From a checkpoint of a small contrastive audio-text model: log mel input, trained on synthesized solo parts of chorales (CocoChorales).
Rows from block 3 of the audio encoder of a small contrastive audio-text model, named by matrix and row number. Rows with one number within an expert belong to one neuron, the router's apart. Each number is 500 + 50 x the weight over its row's rms, rounded and kept within 0 to 999. All counts start at 0. Numbers have three digits each.
After each expert's rows are labels from the 100 clips, of 14976, where the router gives the expert most weight on average: "strongest on" is what is common among them. Only what is clearly more common there than usual is listed. The data: synthesized solo parts of chorales (CocoChorales).
# router: router (encoder.blocks.3.mlp.router.weight, 32x192, trained with AdamW), inputs 0-95
# gate: expert gate (encoder.blocks.3.mlp.gate, 32x48x192), inputs 0-95
# up: expert up (encoder.blocks.3.mlp.up, 32x48x192), inputs 0-95
# down: expert down (encoder.blocks.3.mlp.down, 32x192x48, transposed), outputs 0-95

# expert 7
router.7:498450532540455463572470505515561446574568567468439501494455420505452530529512478412468501542576391417434594536514485446617459558464502418536414470409464522447457501549471479430582535498451574499568525475456443528562465427489529474529529482545483486509480477457437498514473549457450485574
gate.5:466559515403432503546459524442487529522491530581468521552518500544473476597414602499477469470435535453529580439443483512493544567478502451517350590452650457453479536394527504425525520531558426453517538501371422534475488521481500521512554437461516499495541504561469573527385481468527474515
up.5:448543478368445551513391556466497559521542475541520559389521444512469513543515494489443450536396521407526641497408515530460515465491512522564438565489537462509482523479539530479525486525556559460554524496342461532460475486531507522492537462515525472526449477566502536475499487532518545513
down.5:456533470607562421503418542486524533490531537509604518476572464496524456534569458533462564499495508533475628558455530439463480498491436530506464540554518425504352516563488365417463499542499492505501529487554511485492497464529545516549425430540550400531491420477466491461469467456438525518
gate.6:428464487466490482528499457533504485440489554537469518529528471506504441544464579516531500576478485462485532451543509598508533496379546447560522509526479431544519488572410515486304427485466499498439446554498527598599539487560525502543526474503524430526479513465332626553552505549541419541
up.6:523523552494434485491526539464504475586524458486530501510556581517513547472540461574514476401532539548496478487530499431439439512635475540450433542465536515464560505501535526541614477485514513483569596445468510454412429505424471426452518523470471568514461473546617376448432468409416549428
down.6:533535499520484540487513509603481566524477478579512454501518458523520534579489426496557592487499504475463521582516522526406498432464439495497558486525404564460409597608524506517533484500468566421533479458480530580508436614484473509494396431559525456506440562522545481561471511492505471529
gate.7:440502485404516527527479565485493467539463505521368514504496438519466524470522470530454488456420497478499532474475444575456497510502535531514408516541510500442577574721534549525386498522372506460580602543516527473611469550496565500500466619548482450513492510548381566526479493529534491497
up.7:525432553565514525499564390501524604551536429510598484525468536458498442515485617466530550601494543543535460511493580454470478466464497410466547536478489485520423451268434469460602485409571539524499522411504540522392529483538474555487554446473519555495518484476588455489552522512466568501
down.7:485519465538492555499621486705495536456575505544513484512485502460450565546462497484517478472524541472579514479548474473570500441480526490501456477457378469550489468546479482462503489434514515461503610531516420580500462459483497525496498497445494501516507524514488511540527490531505520445
gate.8:506474547477466510435569555518493505606444534417486491541555482478450375482503557511403543540524506422557621455402478427456482497470518524504521553502477484438509503405585527470510480484425514527525478513635589531450525515602525508382544500439530488488533506473498557555475549538505437471
up.8:532522559470347470477542523516510465589486526473446539443592485465539444502499539502435616491451520415544614505430539410555470496494509459541501490490546484517544549560515503485555434572480445476521444446596535431420540540541444488472461463485432474515479438539522580448444538462474457491
down.8:533536470443495513469577475412408429501461492476367549545468511503456504496676477434564430539503507499528526409552499501447554430451524494490448491520413547518535492524489416545507617501580490527501576458551523504500442493508495485518514594455549507534544484476498474507403484490504516441
gate.9:507502516433501496550497485586511395558423439429560479447473498485472417600544497496463518482526577528520534542451450425549502479534502573484457436544484421554617486581440605493466502509493428480501535447484482500365530418554527491484548459467483531491514529575589584455537466597501529443
up.9:515561534563532489479471529458461594491475590604440520504498480513496550397495461513488523548566402453456484497521514543448507510514487448531502534455491513488467553330534440588508472426519533532530504507541531537646403574443520548488443468472454472506518454535451396484509539488520444517
down.9:542485494504567514513524536481504491496533493463470497520430514529508553425529498497470467389471491533499528532560510471529557600494457539464442531448501574527610503585482474496485499430468444443526633463579585489491521563554500474517512488503491430506575506430520479557487503421525529472
strongest on: tuba; note A#3; note A3; note C4

# expert 19
router.19:510453463514512446469544450536493513456517581457480498532524531580568554494585443496549438471603484504490532570432501450463468454496499531435556465412563527612525422533472545500450421496555476578485577392571637557481535590390511487593469443465492521449466519638473580491513484450532507471
gate.5:627556449449419482476465515524471481521550533534327515489458589501463518466492558461482487581488478520561503585465558477440516446480376491502469600515500520416408580459504480435514534455568449572448448464463463467547466527498525411561496517454544588523542525600503614566481420537478518526
up.5:572581543436574568551507535465508408438567450434543470453482515525475572480497355476499498509488568429443468539566521321511461493520458436465472544502497447393539462666564509614508560525556546446525494436520392457501512486573457456491455437514495531517490510451561462483565465607523528546
down.5:702523527584461490475326475342519431460517558513468483502515560500507421479494509445466444566458462521492470508500661547454483519535451513512530473506507491561443448601446400486493581480474485566492618448506477550499485537440509475529526460448552491468506544505516523441532494431481517414
gate.6:563494517493520533517558407513500577460433496566485460498470543535570422488488539517515504520472530499547561530523586470535459495496480515473554479564497554482467448508493495472436458538381519496393394482558589521522600509532497497549465577467481440555541464394597548552374583532541458439
up.6:520439410560463516500472576513490437555517537448509525485592511446554482530480481466498527491547450475437424413459513685511523574549489493510447471417461479544592487441590506549508541417529459509530454513384491530502449470492528545444564518480516537432482542517450500496628461428422504541
down.6:607514467511520385464502474428466529489515524542595500545454511525476429520511482481512586496508502544481477525507639468462454539454486502550438476487544465435483514396572496410494441491515580563428561543360453506485478542453472479489535589516507524536485534541522556468538495474534502558
gate.7:478425568487500473494518452520475486595487500529491514510476546477531478464523538538536465481569446454474565510482541557411493544562570539454468529544450498542542499207454555382442503539505525483500526503572481515570462516494477468585529504480534580501529467507583480448490467389480623518
up.7:570480524557444469539503536443491499509447485481479540518532525465564448462467523520622491479554460422529532462433592508385528511530555539468470466574426558509572523314461469429463503518545498484427502552603494506438455484440494526508507466473487602502483482508602459398436465411431614550
down.7:445482541464501444497482494446505482479509496520443493499533534465526315580385651505519480473529499482482493478523482454544563519494486518499484504490490467540426506481476478471475573464462409322455537489511504497499552496506488488475590501487486433522534469547541548519559457535446512612
gate.8:608440506508533556548464589539511517391441530552501490502527550487572519498511589446509554615460485470524554545586448399580486499508471560488450469498517573494429472519584379461446505428584455492587469518458579509515452414458565517542523562463519474529519401591560520433454486479576560503
up.8:437576483403494525525455530501486517504475504393542489548518515502554499458504381493471533411455537479543504414361504528453562484466535495447431535501567447574532480330536581545456540580593450439478464448527485495393421542484532489468495463479488488487472463533493416530513482519610492516
down.8:529489531580477457488493515477485493531473524528482499503526480561480562449524537508458505540500492415498486470514490515489525556464491530485456472454497557511517574404428545473473468499532454493543373424489626439540515517495540475536467463543542487457532545474466503447563494460461498488
gate.9:455442535476466437445452512537473596515488491533471501533419619470413513524399549438484474502553524492594392588471603519509472414554482447537468457475568405473517478521652529503566488464542463573493491536516528370461517550582467532543507527466505475455486504499490499469472601523439492399
up.9:434415490409496545507525480547506539502489464564418581397521549507433533518543494509528557413527645534588488524546436496432484496446576527496468549462542532513524513575512426449567548581568480514504552472448480422548529440513537524537522468443429448498432488478497441509508417447461569606
down.9:528483476557481559508436559553510526479487454460486504500479461544436507463505513502505504468507504466534553477520520401478535488522563508470466494450469434513477460525464435592519650503583503392442574520528524614541537553503499493604529505517428444576486563492584507552473469468505375465
strongest on: note F#5; violin; note E5; note G#5

# expert 9
router.9:555514409518484475481481521486512442469513536468518495509586503557588560499520433571438497449501567476552512469483444600571497509417495467516500591592549435515447554523523533509556489535391482539502572423574535464557412502430560454453558404519474452505470528446471461524453491511535501419
gate.0:461531602369425524507483502520490494472490506556471528510487498543426564527494527550524401434459482474457516425481494541484504561543486558562547542572496454539512535490454470477572558442496468430520520461473502455541510536474522410596526466552481565465422458628492487388387504532544472537
up.0:533540476492490521468491520502535601526512476409523483458454475439529515536414403517533480455524543545550448613478397539511475430558524423579484512509491466506517462489510533480404513428417459518436410440461464511502460543501511510404539569423453559542585463531488506519480555505529476420
down.0:684525524404483511436570580508505500503524514522447471491555498490454388355439546513484475603502496387520490433520500526584493464508611464462514488497425596546440450527478572532479556512523455574524550488527475515510427424473524419486512395504571575466554531554509537482386480545480488546
gate.1:583519576484389472477516488434529480591439440519480514504475505501492519527526423462540459525442445464391492528463526476530496540399466441523484415464472525527503517556510568408530585394566465550546459511428505523485563513519481395499429513482452512522533478504562512462452549505536491511
up.1:522525503420515599485496469508499515499525502488418479523506548472592496451621469505463530467485540558478512485549488587505537441565464507449465483485598392500510536525505501480446539465404458510538513484492564523560484532509486490533474538467528529475422466501635424547378471525512547533
down.1:553537565505528447542452490530474478454424458515488490474531552476526558386470500504454459564438518468531456533452431531456470426462479419470543525468444446521532495459480520351462508562538559367607577544491582524469360459470504500486427433582461570479530493491493486475509565480528541552
gate.2:469435450459494516491524448459506479506519582504434501516460596499566481464575536508494481507504438542478590534465555611514443408456493540489479566494446556489484563429455479491518418530485501538521452536524614511461463484413490489450471502408559583523488447619349501594502505529509466488
up.2:449437438562414528473522530497474544605536523468538519500589534545552503617514504467517468427461474499443528462421489479530506423518554522508502529466481533551479536476546494453471510352468493512475491565589547503381446540481418489551476631441521552479479474609456510444509472493538505518
down.2:611554450396621403514533502568507498538461482453540469543493514553557432469488458536505567584510488479539544572513455395544484467450415471474481487520572425479416482579495517615475621466537557552444632539546561508542540536435502472512427453513503562519569527520496527518441520543496513476
gate.3:454537516516604467421532474518480519488413507521519448461494483527573569465508459513483535526535509542553301448486547455484508520510479510529526480521511512453479459530560467433530403462475591518561522549497519544494607463497466434598426521454540427542448547567515527505475493588482451386
up.3:402474586391630439514534464483458478500473533533528520523402599542549458501545591509523527465470488562499485435519540516497506362555448542530443605576524403477516458493503511446539480503460549541466470480490515565457550498464454496500448524508509414487478561566581427529409527533525471503
down.3:366533550610524406473458494486512550463508541534445474529402482483484439512517451495516506478502541505517482536544463394558453490547515512477525505510576482489534402459603338448539459608507472641498490517475515476485512462483519492471461421472514446459611495550481469393458492530496494460
gate.4:448487469428511431464566439563540523517440507565603511505507493530554488458485517508522535521455404562595478459445511496518457447455509584503490605482562449482509475372460514449616482399609441476488480539540604530534466524505516501517493539496418515508541523450459479555433482618555499461
up.4:505502475459433450500527501529536454481538446557660477496513454527538520459506430519471461493460488521570572504476443538542416492467532545581498574481574465428482459476413511475666506496586543478543538411491502511487488544563499477506485528550475457510466580494405542574471551594543497499
down.4:419538547438530575514421511453492556437528579520401489504493462517494628524550455468475473508504472494553575453492523578514521590433506441486534502450553602489487421536620412538494494539486542550574610542542445462505425487460479548551453460496474566350403493536550453479547522462529556500
strongest on: tuba; note A#3; note A3; note C4

# expert 4
router.4:436458553558439534434493459424493535499496470437582435511477501560602510439568532516534532532418511560569546466543598443524564488555452527586470476523485443557458563486458467544424478444444563521493515424469459453574512572438506407457422527495525538397599458535592471537493507555482422388
gate.0:448552381544414415488503525515492453474453548620500490495499572454540536485482496525563513587496389483549446462595491627530489516433472531546447540521469564478497437411508497388487532417526544544490537519455499482541463490553446514480560486534567525519512498424407622524501469476500368450
up.0:384482464628446392510540499514479412535361429526565506497509567526555518561433466525615482517429545515523441499456455532515504519569444501511449475568533570483476476484468377449506501532511543478493569542378492492476446453464397509480599546578514553539502540452472697519516469482433520533
down.0:453459546447437532400497482456523511496455516549481523560493500482434633390517458493507529581478523555523467441595510515508505479501539488460536522415629505544518525469595431413478492491479510519432514538508364460460478469479523449549519596484471490476459482404421533478481484505483518480
gate.1:523493584436379452485576529526500461523510539549549456439511457579554546491500449451478463556504518578556504539425570549518536492481490545495433452481487478494477416451503483473591498458461485563487497451465532484465524538473523444532543488542489462531572409539507499526423542548615515458
up.1:465535464527564471461505470563493518481424429522497529485483534460522487514494568556460479505475521487520460504580443458464410535380572506542449581547459502445516546278498498516511535573529514438544560498502423449604557462503497544394477453417594532464526482529443561437588523508507497388
down.1:426501546564535592572592557514526563521512494587490474505446487518509526466468532507449479544490505552515576442523564493446472446532332472513515520482460534501423458371532471526562529392424492526472444546527498512508518465443459429415425464529521500604499506537620513567495511525539495460
gate.2:509461491472533466433597466488543538497475449578538482437431488518471513438522672535505492495449549467499439492502517513476549534508495471566393443497560545427532520397413518475449453486476487508511484405582507461383554509504480477520562506552420417527536447504492515560444576552523431440
up.2:519483501498410524528394556557444539529524526439464508585613530481520463549457426417509540512519433530486429539504500371528486511504422576455615447518449516480478458502553430516599541501483504481489521523468470518528474467495506499430489538459567545470424507465487412485584455469486595637
down.2:426525463399449533526571484508563560549508456520655488483518483521538499497531630460470511505495449470530595540545563534464477469436433469491469466500454465544467535482439579470543505466430518591542471517381548512523538437455521451477468549455511443517553540438521490519492540554505609377
gate.3:563554449366474453519545530602504504536533458571518525479424432473426452449562578540496606430437495569591403463482482553427514454438550545451520515523525421580531482498561514415535435432598478482516609421521463502404495473521464419528503467560414512483544590499495451518580487471491572405
up.3:598476437460496493479546493544552420524502455502449510494403453442500546448529533519489553473530444589515430491489462560473518508435578548474575446483565485600436470471480502413586487477618456441544486447515527531418487570479484441478537480528448490457542544411500453515581517468477488510
down.3:480521492484511492478522559415532489506450483520584484520494515502489454425446565497552488506504486526509426453516503514616443526457451508475507538468443528479413527397489403512514542494526466628530588459479454543548499452542507501482506483508535480492469550450571521486478519433496480538
gate.4:467466638499460460536460539513463592357432482521441522539528557533495523530471509509492502525483529446486487561501484587567478489569480605469524526450505506507573558494519472442396503361667485488543595490417478437485485499549500519536529528521437539481448484440366457522517498441548512558
up.4:493468400466528454465525536494523393619462522387523504505556450504491521486493526483499534655511501498476480551566525467474538602463484535551429550515525516551468508501529482479523491467388566529511491569575520541475535495470533565390498503515482385474414504466531484526529493546514553477
down.4:550507525367519544563391575488541501530536488523488508498497507477536567527399477518474508535510525554473457478462400544561493544443522464509497544529508524508521572408526482409520479457567465511447592501615481488524569448476520473507473508493493467469513441405628478491476503537500453446
strongest on: tuba; note A#3; note A3

# expert 20
router.20:516498451546480490478574494499574467584520454560562547547467425433458422434547491507468478558494466422519514548438574557462468570471418448576483571486430389478581488420549464437464562441431458550570571445430497477497488584543543455502422469479549462541586487534487498414437589392441457482
gate.5:496563446520484507448530452460512542568572476503521502492494509499481439484539535472494489433547422496517479461477568399530444395441506443496547455492492483529538485399494467473576575475506503519450427486450493410519536508489494552471452477480551485491452532539621562492454514583492549546
up.5:521454417495534412585547566553488546477442440482480520514594558488511492427465573490470597565442519516500548582473435494524511588457508488395578533538462529487355449472456489560518430432534486455610484508602510483530489592499494397520549534422494429508536424375499486476456524436546415530
down.5:438477420526500519452452515544486474536440530538470508475412435490490617437601485472553447480479437506477430491491621481499535509395558537494509519478501496543493530591476507464502551498388487524575466589457627461507494637500551523521550540526594591431511542471569566545413544568522537520
gate.6:477496545509514506465501500487496473429584522477503469493523553566381516499546416488478565540508408523527483458558548536466566431505501547459568559489541492561542555505479371502439431413470466481526521480541564416511484519405499486608509535518410499467411495491508441485468438515491565467
up.6:503492457512549575478455460551503507465579620507546520497523492465435418438457454503455516664543568492524403546548617473418489469480568464515419502453520552474513505545540441574556531432500451463497387566529433484538486432515527535402522452584529586491513503486501449552560602578519552521
down.6:512447494568482469532532538583443443583528445416484525426458491528462419550563547491539508613499489504529491453518529486551580576428553527503484556489470627574475507510401397495489531521510500579549290507490466569529465548494528467481478365481528522527563435517523511446522502542507485627
gate.7:517481363556542496489444466470466490578592480606528492441487551477529528530451525472498517535620543484468538446477639515449495436555476429462450482546503464527537465504509464552484419460509554503516474453481499509565489474562498560459493528499364486522539480484654427564424514502433434440
up.7:488560606437454473492564510475537507482416510406479535502492463547487451494600530502508448436401467512525462491516409505569514570429501559546560483438509561474451556475473555471499568474497518506514520616506534534457447545460510481556505501470672522495481545550397597424502464569481563487
down.7:513560448520437501549383484514488551507481542467530481532532512493452349471465501499547524452490490517511539489487480532497488459467516497556518531546520510528552539453447531474488511538500503603453430553326542569538582470498485491605427599460458479517502422498414543564460476519499411438
gate.8:522498445549445561437546418547515513452488487371511489528516505534493419434549484523532545521528522486513515457553576600540515460494439411486464528537497580490465474547476526451361493404434560480447593452491472510540497542547543406541456565484587514511525453436545604568445441552503554501
up.8:585538545511464436433495504530475526557548534539575506499533514503540389420502502543495570518548479438560484491562443409327478606536498508446499411510549517602531415452495530478563492600515478542495458552556516513456443514518456480470511557494460523482503474459567550385494478491421527502
down.8:407524463514513496409468496489501595554486474589600468463525392514534466316447513541549486539493486519462485422478463531525435521483528419480471461548553539470477555489486363401502431482456572538492537515587395536528482483525525478416517526496479519442491481452510550447473523511529467466
gate.9:503491545506584469576453468473563442453572466378611512463474500498482485480480485525469491438522445552498425469446519499493470535574539491488481480513530523518549511521484472521477441465476457569564398482556448460387495485474500539479421338494558506505514510521436425494494530620532567468
up.9:529512543552592452519501487455540483479579488405633492498502528489530496476517462516443515502562447528494507501480488486543441493580456525461509501497504485524546510529487463516410473540500507509558475510541486516313542469502482486525463412514554518512475525475490454496389480616468575410
down.9:396471535456486492434490469419526498548427496440529503484488488466500476426477503532496544508475504514545467471501483410468536564471549473476501550551432493511447504524606579529469519564525524417501679498582456477516479567472506555506494308495468454512483541532463547504487510517485545603
strongest on: tuba; note A3; note A#3; note G3

# expert 29
router.29:485420559449509519517532452474465588514492435439518552510513405413508514549558561515441464459428574462523482430489419477452581558476541538380531494484495510514492423434445481532485425552459509461500621387505441527433475522506443506517593486443431522558412440416496440449557516431491488572
gate.0:472519535471573581467496501487504399540510570489505513475427436424366437543441369493453558530468479534578528479506539546417532505475565502554508543498566565559465464525600537627349489456593504546590463462552527391530466538543530489551468527451502552439425529475556426514433435554489524488
up.0:519418482347479522510499527533501445447499544494462488487550490496538518424466579483536510559519522476574552551494524564476515409530497477517434455540510469516450536334445576471478394626505563475476544639575529480531503581524476521514464491467481512529529504510578555491409556494529458539
down.0:532421453542473492499429484567498502485551515497476500453559422484500319515449441497532513479505517570486486458524531491435491473468497436526507475455654478444456433348429578547491413435526520539553429463555529518493543617527521511446547719552457469481512486471495515565564458551541505419
gate.1:487502495570561484517475492452503479451540441466445526504472589503426564489497518505467484515615449447386568461527549561509461613576493540443463465574476483487501464583528528454509481445523467532503491461452479357488566487509453483489485494512539554500518472576499527484573548494549499343
up.1:543471515613467499507476498435546517519489565444502450480422585507595427546538439504570599581473474555536499551597484488521523376441465502575510534505548428504531499408533478440468484597498494420480495538592483558525482559569541499485549546528542494508441544487476559445436539440577493546
down.1:571578547570498550442495527492501474465499525546583479456436487490463484494623526507535473449480487520496508424518527565496499515526510438447564573491433372478518470432537426440506512598541548558498434559511540483549483497461505403431481586495508511447497570466576469437429493518544577675
gate.2:514516536538479543559488528526533460416610412575469505433479555496482427446430585503537543421564530485455457518441471454550526444508540460577425501597461560420538458488476572456525581404512489526570453467479487435517568485547578385521515531463517448473535459560484486409410521518505385478
up.2:523588523542501548518463437445485330482468418485497505455448542505470434550513458455453461507469520377460464606556346459486474494490453439564424521517496540538516492524476491520554538425528460512564483438481544448505451577466442443534500453483462537483475599543536478528481497544526540590
down.2:522523461558487493479497471510504420440427490535550489505494594514505484514486454455516508560525501512495507544482578525497449482495459556494518495485424424529427527477394421517455472625474501458476568577356593539495515464513514476450466486535551653500479471541551506494563495444472429542
gate.3:431529501361456566484449446482494467420448485479486478453501508530574424472507436481530519496456590525474493489590395532419459494458520496522539460545470486523562464513523494387470542545538563500462507506438563533550497500442478578472507537547599515503555624499393593484474430574490500373
up.3:456539578512573551548528499548509465523592478551481571537498456476450436460487577459495556479534376491552462507486455459514463509550473500504483523500455445465536445217535438525534436420538481479533478542545456443526475505551555447472569490460477498490560467481494476546443551576532442431
down.3:542494540509441498510595522523548508503525512489477504516480488482520352509367552482509468476496499514548502457498542440528507455554507528521459469523458476527495468174598483584495520457549532593442462472402533578508498425504469484499460577451440519530504473460572498481581484524493463505
gate.4:562498407464497430496494456457536423505520488541426505451579546458459483477395463497507500607502502418535521528467561602528487492451520545521538491483478497443519547502504404442559501533536546533561516499376514409617508528519489440483489461547564524511460550561501482520504521538496648480
up.4:525570432544548443520500553495467554507483508413526467448564476521540577552528575542601523481535544517463447607479533364609501498428493422482457464537505527476470425478464481450535544568540512482439488392535548485488500519411463480499477537453517584513504483530503424426388499478564515599
down.4:551410506475551560426442521573492533550461497478538526479409451556495452519487579487463477508522515507473472523520545538502467509497432507496466484517547516479515519390434502536485679472504444536481535445514519462472453485492469520536453507494510476477559378557517462524549549536578442405
strongest on: trumpet; note G#5; note F#5; note G5

# expert 8
router.8:547519497517489537481529424477564457423441583507424485470547455520438519477483487484554480426503450473489421477524527410583442494517554587510481490561474520510452457564499497540580547553449542572588452527525493498482502446505456550463528495490540412456599563532466505487566433549422405397
gate.0:447517524361534515478579455451515519479565476425456506472384475484471540555543543537469497613448492477546454500498501574535500473536497497503487596487535485410485578489486538589587442392546466507515424520485457491432482510521508596389469530473484516470543391450465578561504505532576569463
up.0:554487455607500497495472503558529509528460455580535495523522575493514434432482404515530490444539520565506562487510569452439477513465506542508516388510465524598525429453521497405542551560437564505495572443470563523543522474509508441638504458515456486535432506537534427444442505508473437506
down.0:428526520383482492508551521513448491514510448588553496526536467495558365486568487504490516413529474482520546478523548462518453557513463527526531506467573573429525520518413501440496589539497520517542464528625446374510573464469479501456496516508536554489501478453512508441440527455500572465
gate.1:481465479553531432455494401501537468490476543522532504487581550558407467549521592449505552418484474532467522528531603552468545449521532464489499421472495584494425601502498493515515477535482480555445431577406436497471450447386469523442476418530573559516465444544584548433484532480482629469
up.1:525602488466482510492517564469486480491612498489463497540417506503558520486495502496498478549493538461477488472429410397571454595486431506444470528501508406486551462470485508572448471433548503510518565424575595478525534534602494598556524582445415447496550530470472400603527504560549409508
down.1:399501458498516570529545458602473488494563418482407485527537542491476500400501440502478393462525534499497549432436498439440534505480481492521508462463398522509616461500481470565461455477521482417493419456547534436457510479552476453480510385440495642447475475461504488465547438533463601446
gate.2:514483504501484472487457494569494499435504482556435459486537439490526503475492408506535605588540502572473541505548495575489436372554483473529460386455519451556569489554557507385408571424454591509503453542453532549492580484624476545541553431465499514505540572480524419568563500476478399550
up.2:528516487488434495495476416542482515476457483577479514506538406522495476568514355540438524559577607543479596521492477612463482476535529452580521480470486466513508434482521523479480561530510539479507424501453523531466570532611483524658569443539468480509570570527447469500460512516452432533
down.2:537479486490488519518468489567507549481509451461486493532477526499557441536411523531515494467477486465487508607523475552489509545490474564537449480488468463513507487443499477512491442539519481400458551530607440567445444618485502389449488493517499555481448542471416504459594493484485499574
gate.3:508518443357495503455566482482490453588440644647576499421569508546480451467464561564526552529577551455425542483529383496514516516500553540496481492437497495487614462524533669511428491553494521429579506534513538509403469537478452451539388502586483512471529502442500499526516439664514496555
up.3:560518447431462490460544468464519453545451627572561488417558507529522433529474524509480571484546560466422496483533422554491472480505563510503471454439489524505587458574454628525360539518407516468569491488563585460467519494430464402482457426476458558487538472437474539480561472629491526614
down.3:532555561459524416490526522411515454550542437515369499545571509535481377543646493515482503456493460511549480526490529545548520499445611492485569471566490596532507455396487326567505477531478524435486485474601531424500493614536469462513506566481479485512421530434400532568440503415497536504
gate.4:499457626488530554499431464446498414549570477592538472505464458519556601539545440453539504449469595457542481483470494509483536436499485552520505492552442494538500471647521465501453465465374509485445472471385540534573480515477509570519508520468569501456582454408525503609508480426451446547
up.4:580572388560473475508539485507476547473501510574472556549519505478517405451547566542483487450470525454399556535524656438573451579491531526524475440512430485443492484489531535546483515503572484456515539447576479405448551424482460567531493437488507423497518445522577451601445474604562518434
down.4:460495495462482482600430524673559513536459482484492484505488546438527361440522427436505543490520470531495482487504519519494439461506483476511534543514445557523494492555455443502531479449525541599459434458542483454498507550486496436603543520464440484499516516512568526506596570509543381587
strongest on: tuba; note A3; note A#3

# expert 11
router.11:494584455481474401567518494519450479447482595520412490523581508463548515505501432555430440467594425549445583524511493618512477475531458580486481432545560425420448505520428448501477493418532527545488414524409482489569448449495544528533438542552580515527458532483442458476521413522537484488
gate.0:494562532526455493561494526520520474500457502510555511480474463479516483508563481544486468492501524511521469611524496462594451392477514503489457477502472423510560423604495473458541592439579544454527438481601502450544585489502501494438526382402484542494481507492482507489510452500420588532
up.0:458482486428450510445435469502495599549566496653474459454550585511513528528445508533574513469535548435554522532497505533326473524551429495591481521519515534477472565490535532546448513514508432460392500639486546546603506503539436461536436555551513418491544531503503456565428510502498558442
down.0:612570527573507569481616526538465446493555509555559480499558501511525625512419483514475486535498466481467500442514453451426476388539493464498583507525535548571501550551522454533497457486526470397503437476674571533499503489505507567619494497500470574482510603429536487469447535470457470553
gate.1:525468355490501553490541495554497460567513565475419520460536566504519491454413500536514462553426469504470504583556425569506491336482439440453470423517490558508587548490472491529494590516438462518520409565465455486546488519503508547534475572529476574513581586545417606473476418566585582448
up.1:508546560627552495561504432447447489512510409476424501516431500504528468579525502506481499486502502472425514401504542409493488622483608546499430425532500481568484441480567490502461443535492519515468551437602509502471555522566526579534560524467512376510463505571601388514487499447474404517
down.1:518459444552545547574478536538577501548542527518537504533481534467558437524557471501508539472483504516492539591464487560505529525545497520481504439543493478478550494513539486484543538479568504517445528472599597455441491406519552498494506518499548514463512529397476416482549495374523567391
gate.2:460443397582563542529541504462483512454405399546547485494562457532549538590518579511467542434504538436472606429489498489520432477527441479482533478472474469416521591560397562395531452507459528514381388498567531508495543531532511523494483460463547393463493458572517594432430544510484584379
up.2:496541529465491576526529526474533417446581569443547489541542486556459512476596397493478489498617378423514530523556483449517535573477507453435479553506457509466619570462420497628468473485545538474504551468534469509479455428628470414642405457519484441531552454488463431515505499601515522516
down.2:361519590470547447491499536555497514467466410497450479508455511513515330476542470497465541451471473488498484503509522497519528528430474600511529527485533544516508525645648483530569511489578490514493495509456447527516467452582510508496511496438485477502488509581483399542588539580499460467
gate.3:442503601450465503491530566484505473509553542493435468475432451528519477500570514468515539508572562440454633463484466574541487454569424529543471521403493639480498505555572536545516522463491522517463559435407471460611551516461461570525471486533490535502513540624431476548372434495438463521
up.3:420526402520477520499455522496491517551562524464592515524524563442505555486460490481587576583549471564439568468582413465561536495578449530464537573545467418587502457516438564439487592465435523490579591455538549570393520464475517558502531534475536428467514579326489486389618512538489363432
down.3:506504525436531486462574520348487450514490552487376499505502514481467597566550539440493526522466501530525453452538502520498521477486492551518537573465442471548458491474552460574487440461473486488507431473551480560471485468487486450433507515519492547450458519469509501521519517568518470560
gate.4:537501513542558450464464588460485549451441537453531494449399528519534452539530577526548481523501541521437494496494478569468505511468457511566628525421496471552530437495542537369394498547527452576568583616480537516428486516492497533614512437505543498457500499420452549496475479516504589391
up.4:426537484483512505436595440545542409470543417583481495516562537502452620508480440501503451486484499469524459461450506429587519480529611538458410502539480495519509490503522472591629511469454502429527439395495521505539539541479493436442466619496490451487496522648512453543509466543516398536
down.4:514555489554549513473452486548496542449477497557579484457551509523478677477502412497537481541498545492508481476546467459475516445498494543476522527513509481446498518467593439477469429511486556584531554469414570571501612462480495556555552479448454538575466530489507508432600525460496502399
strongest on: note A#3; note A3; double bass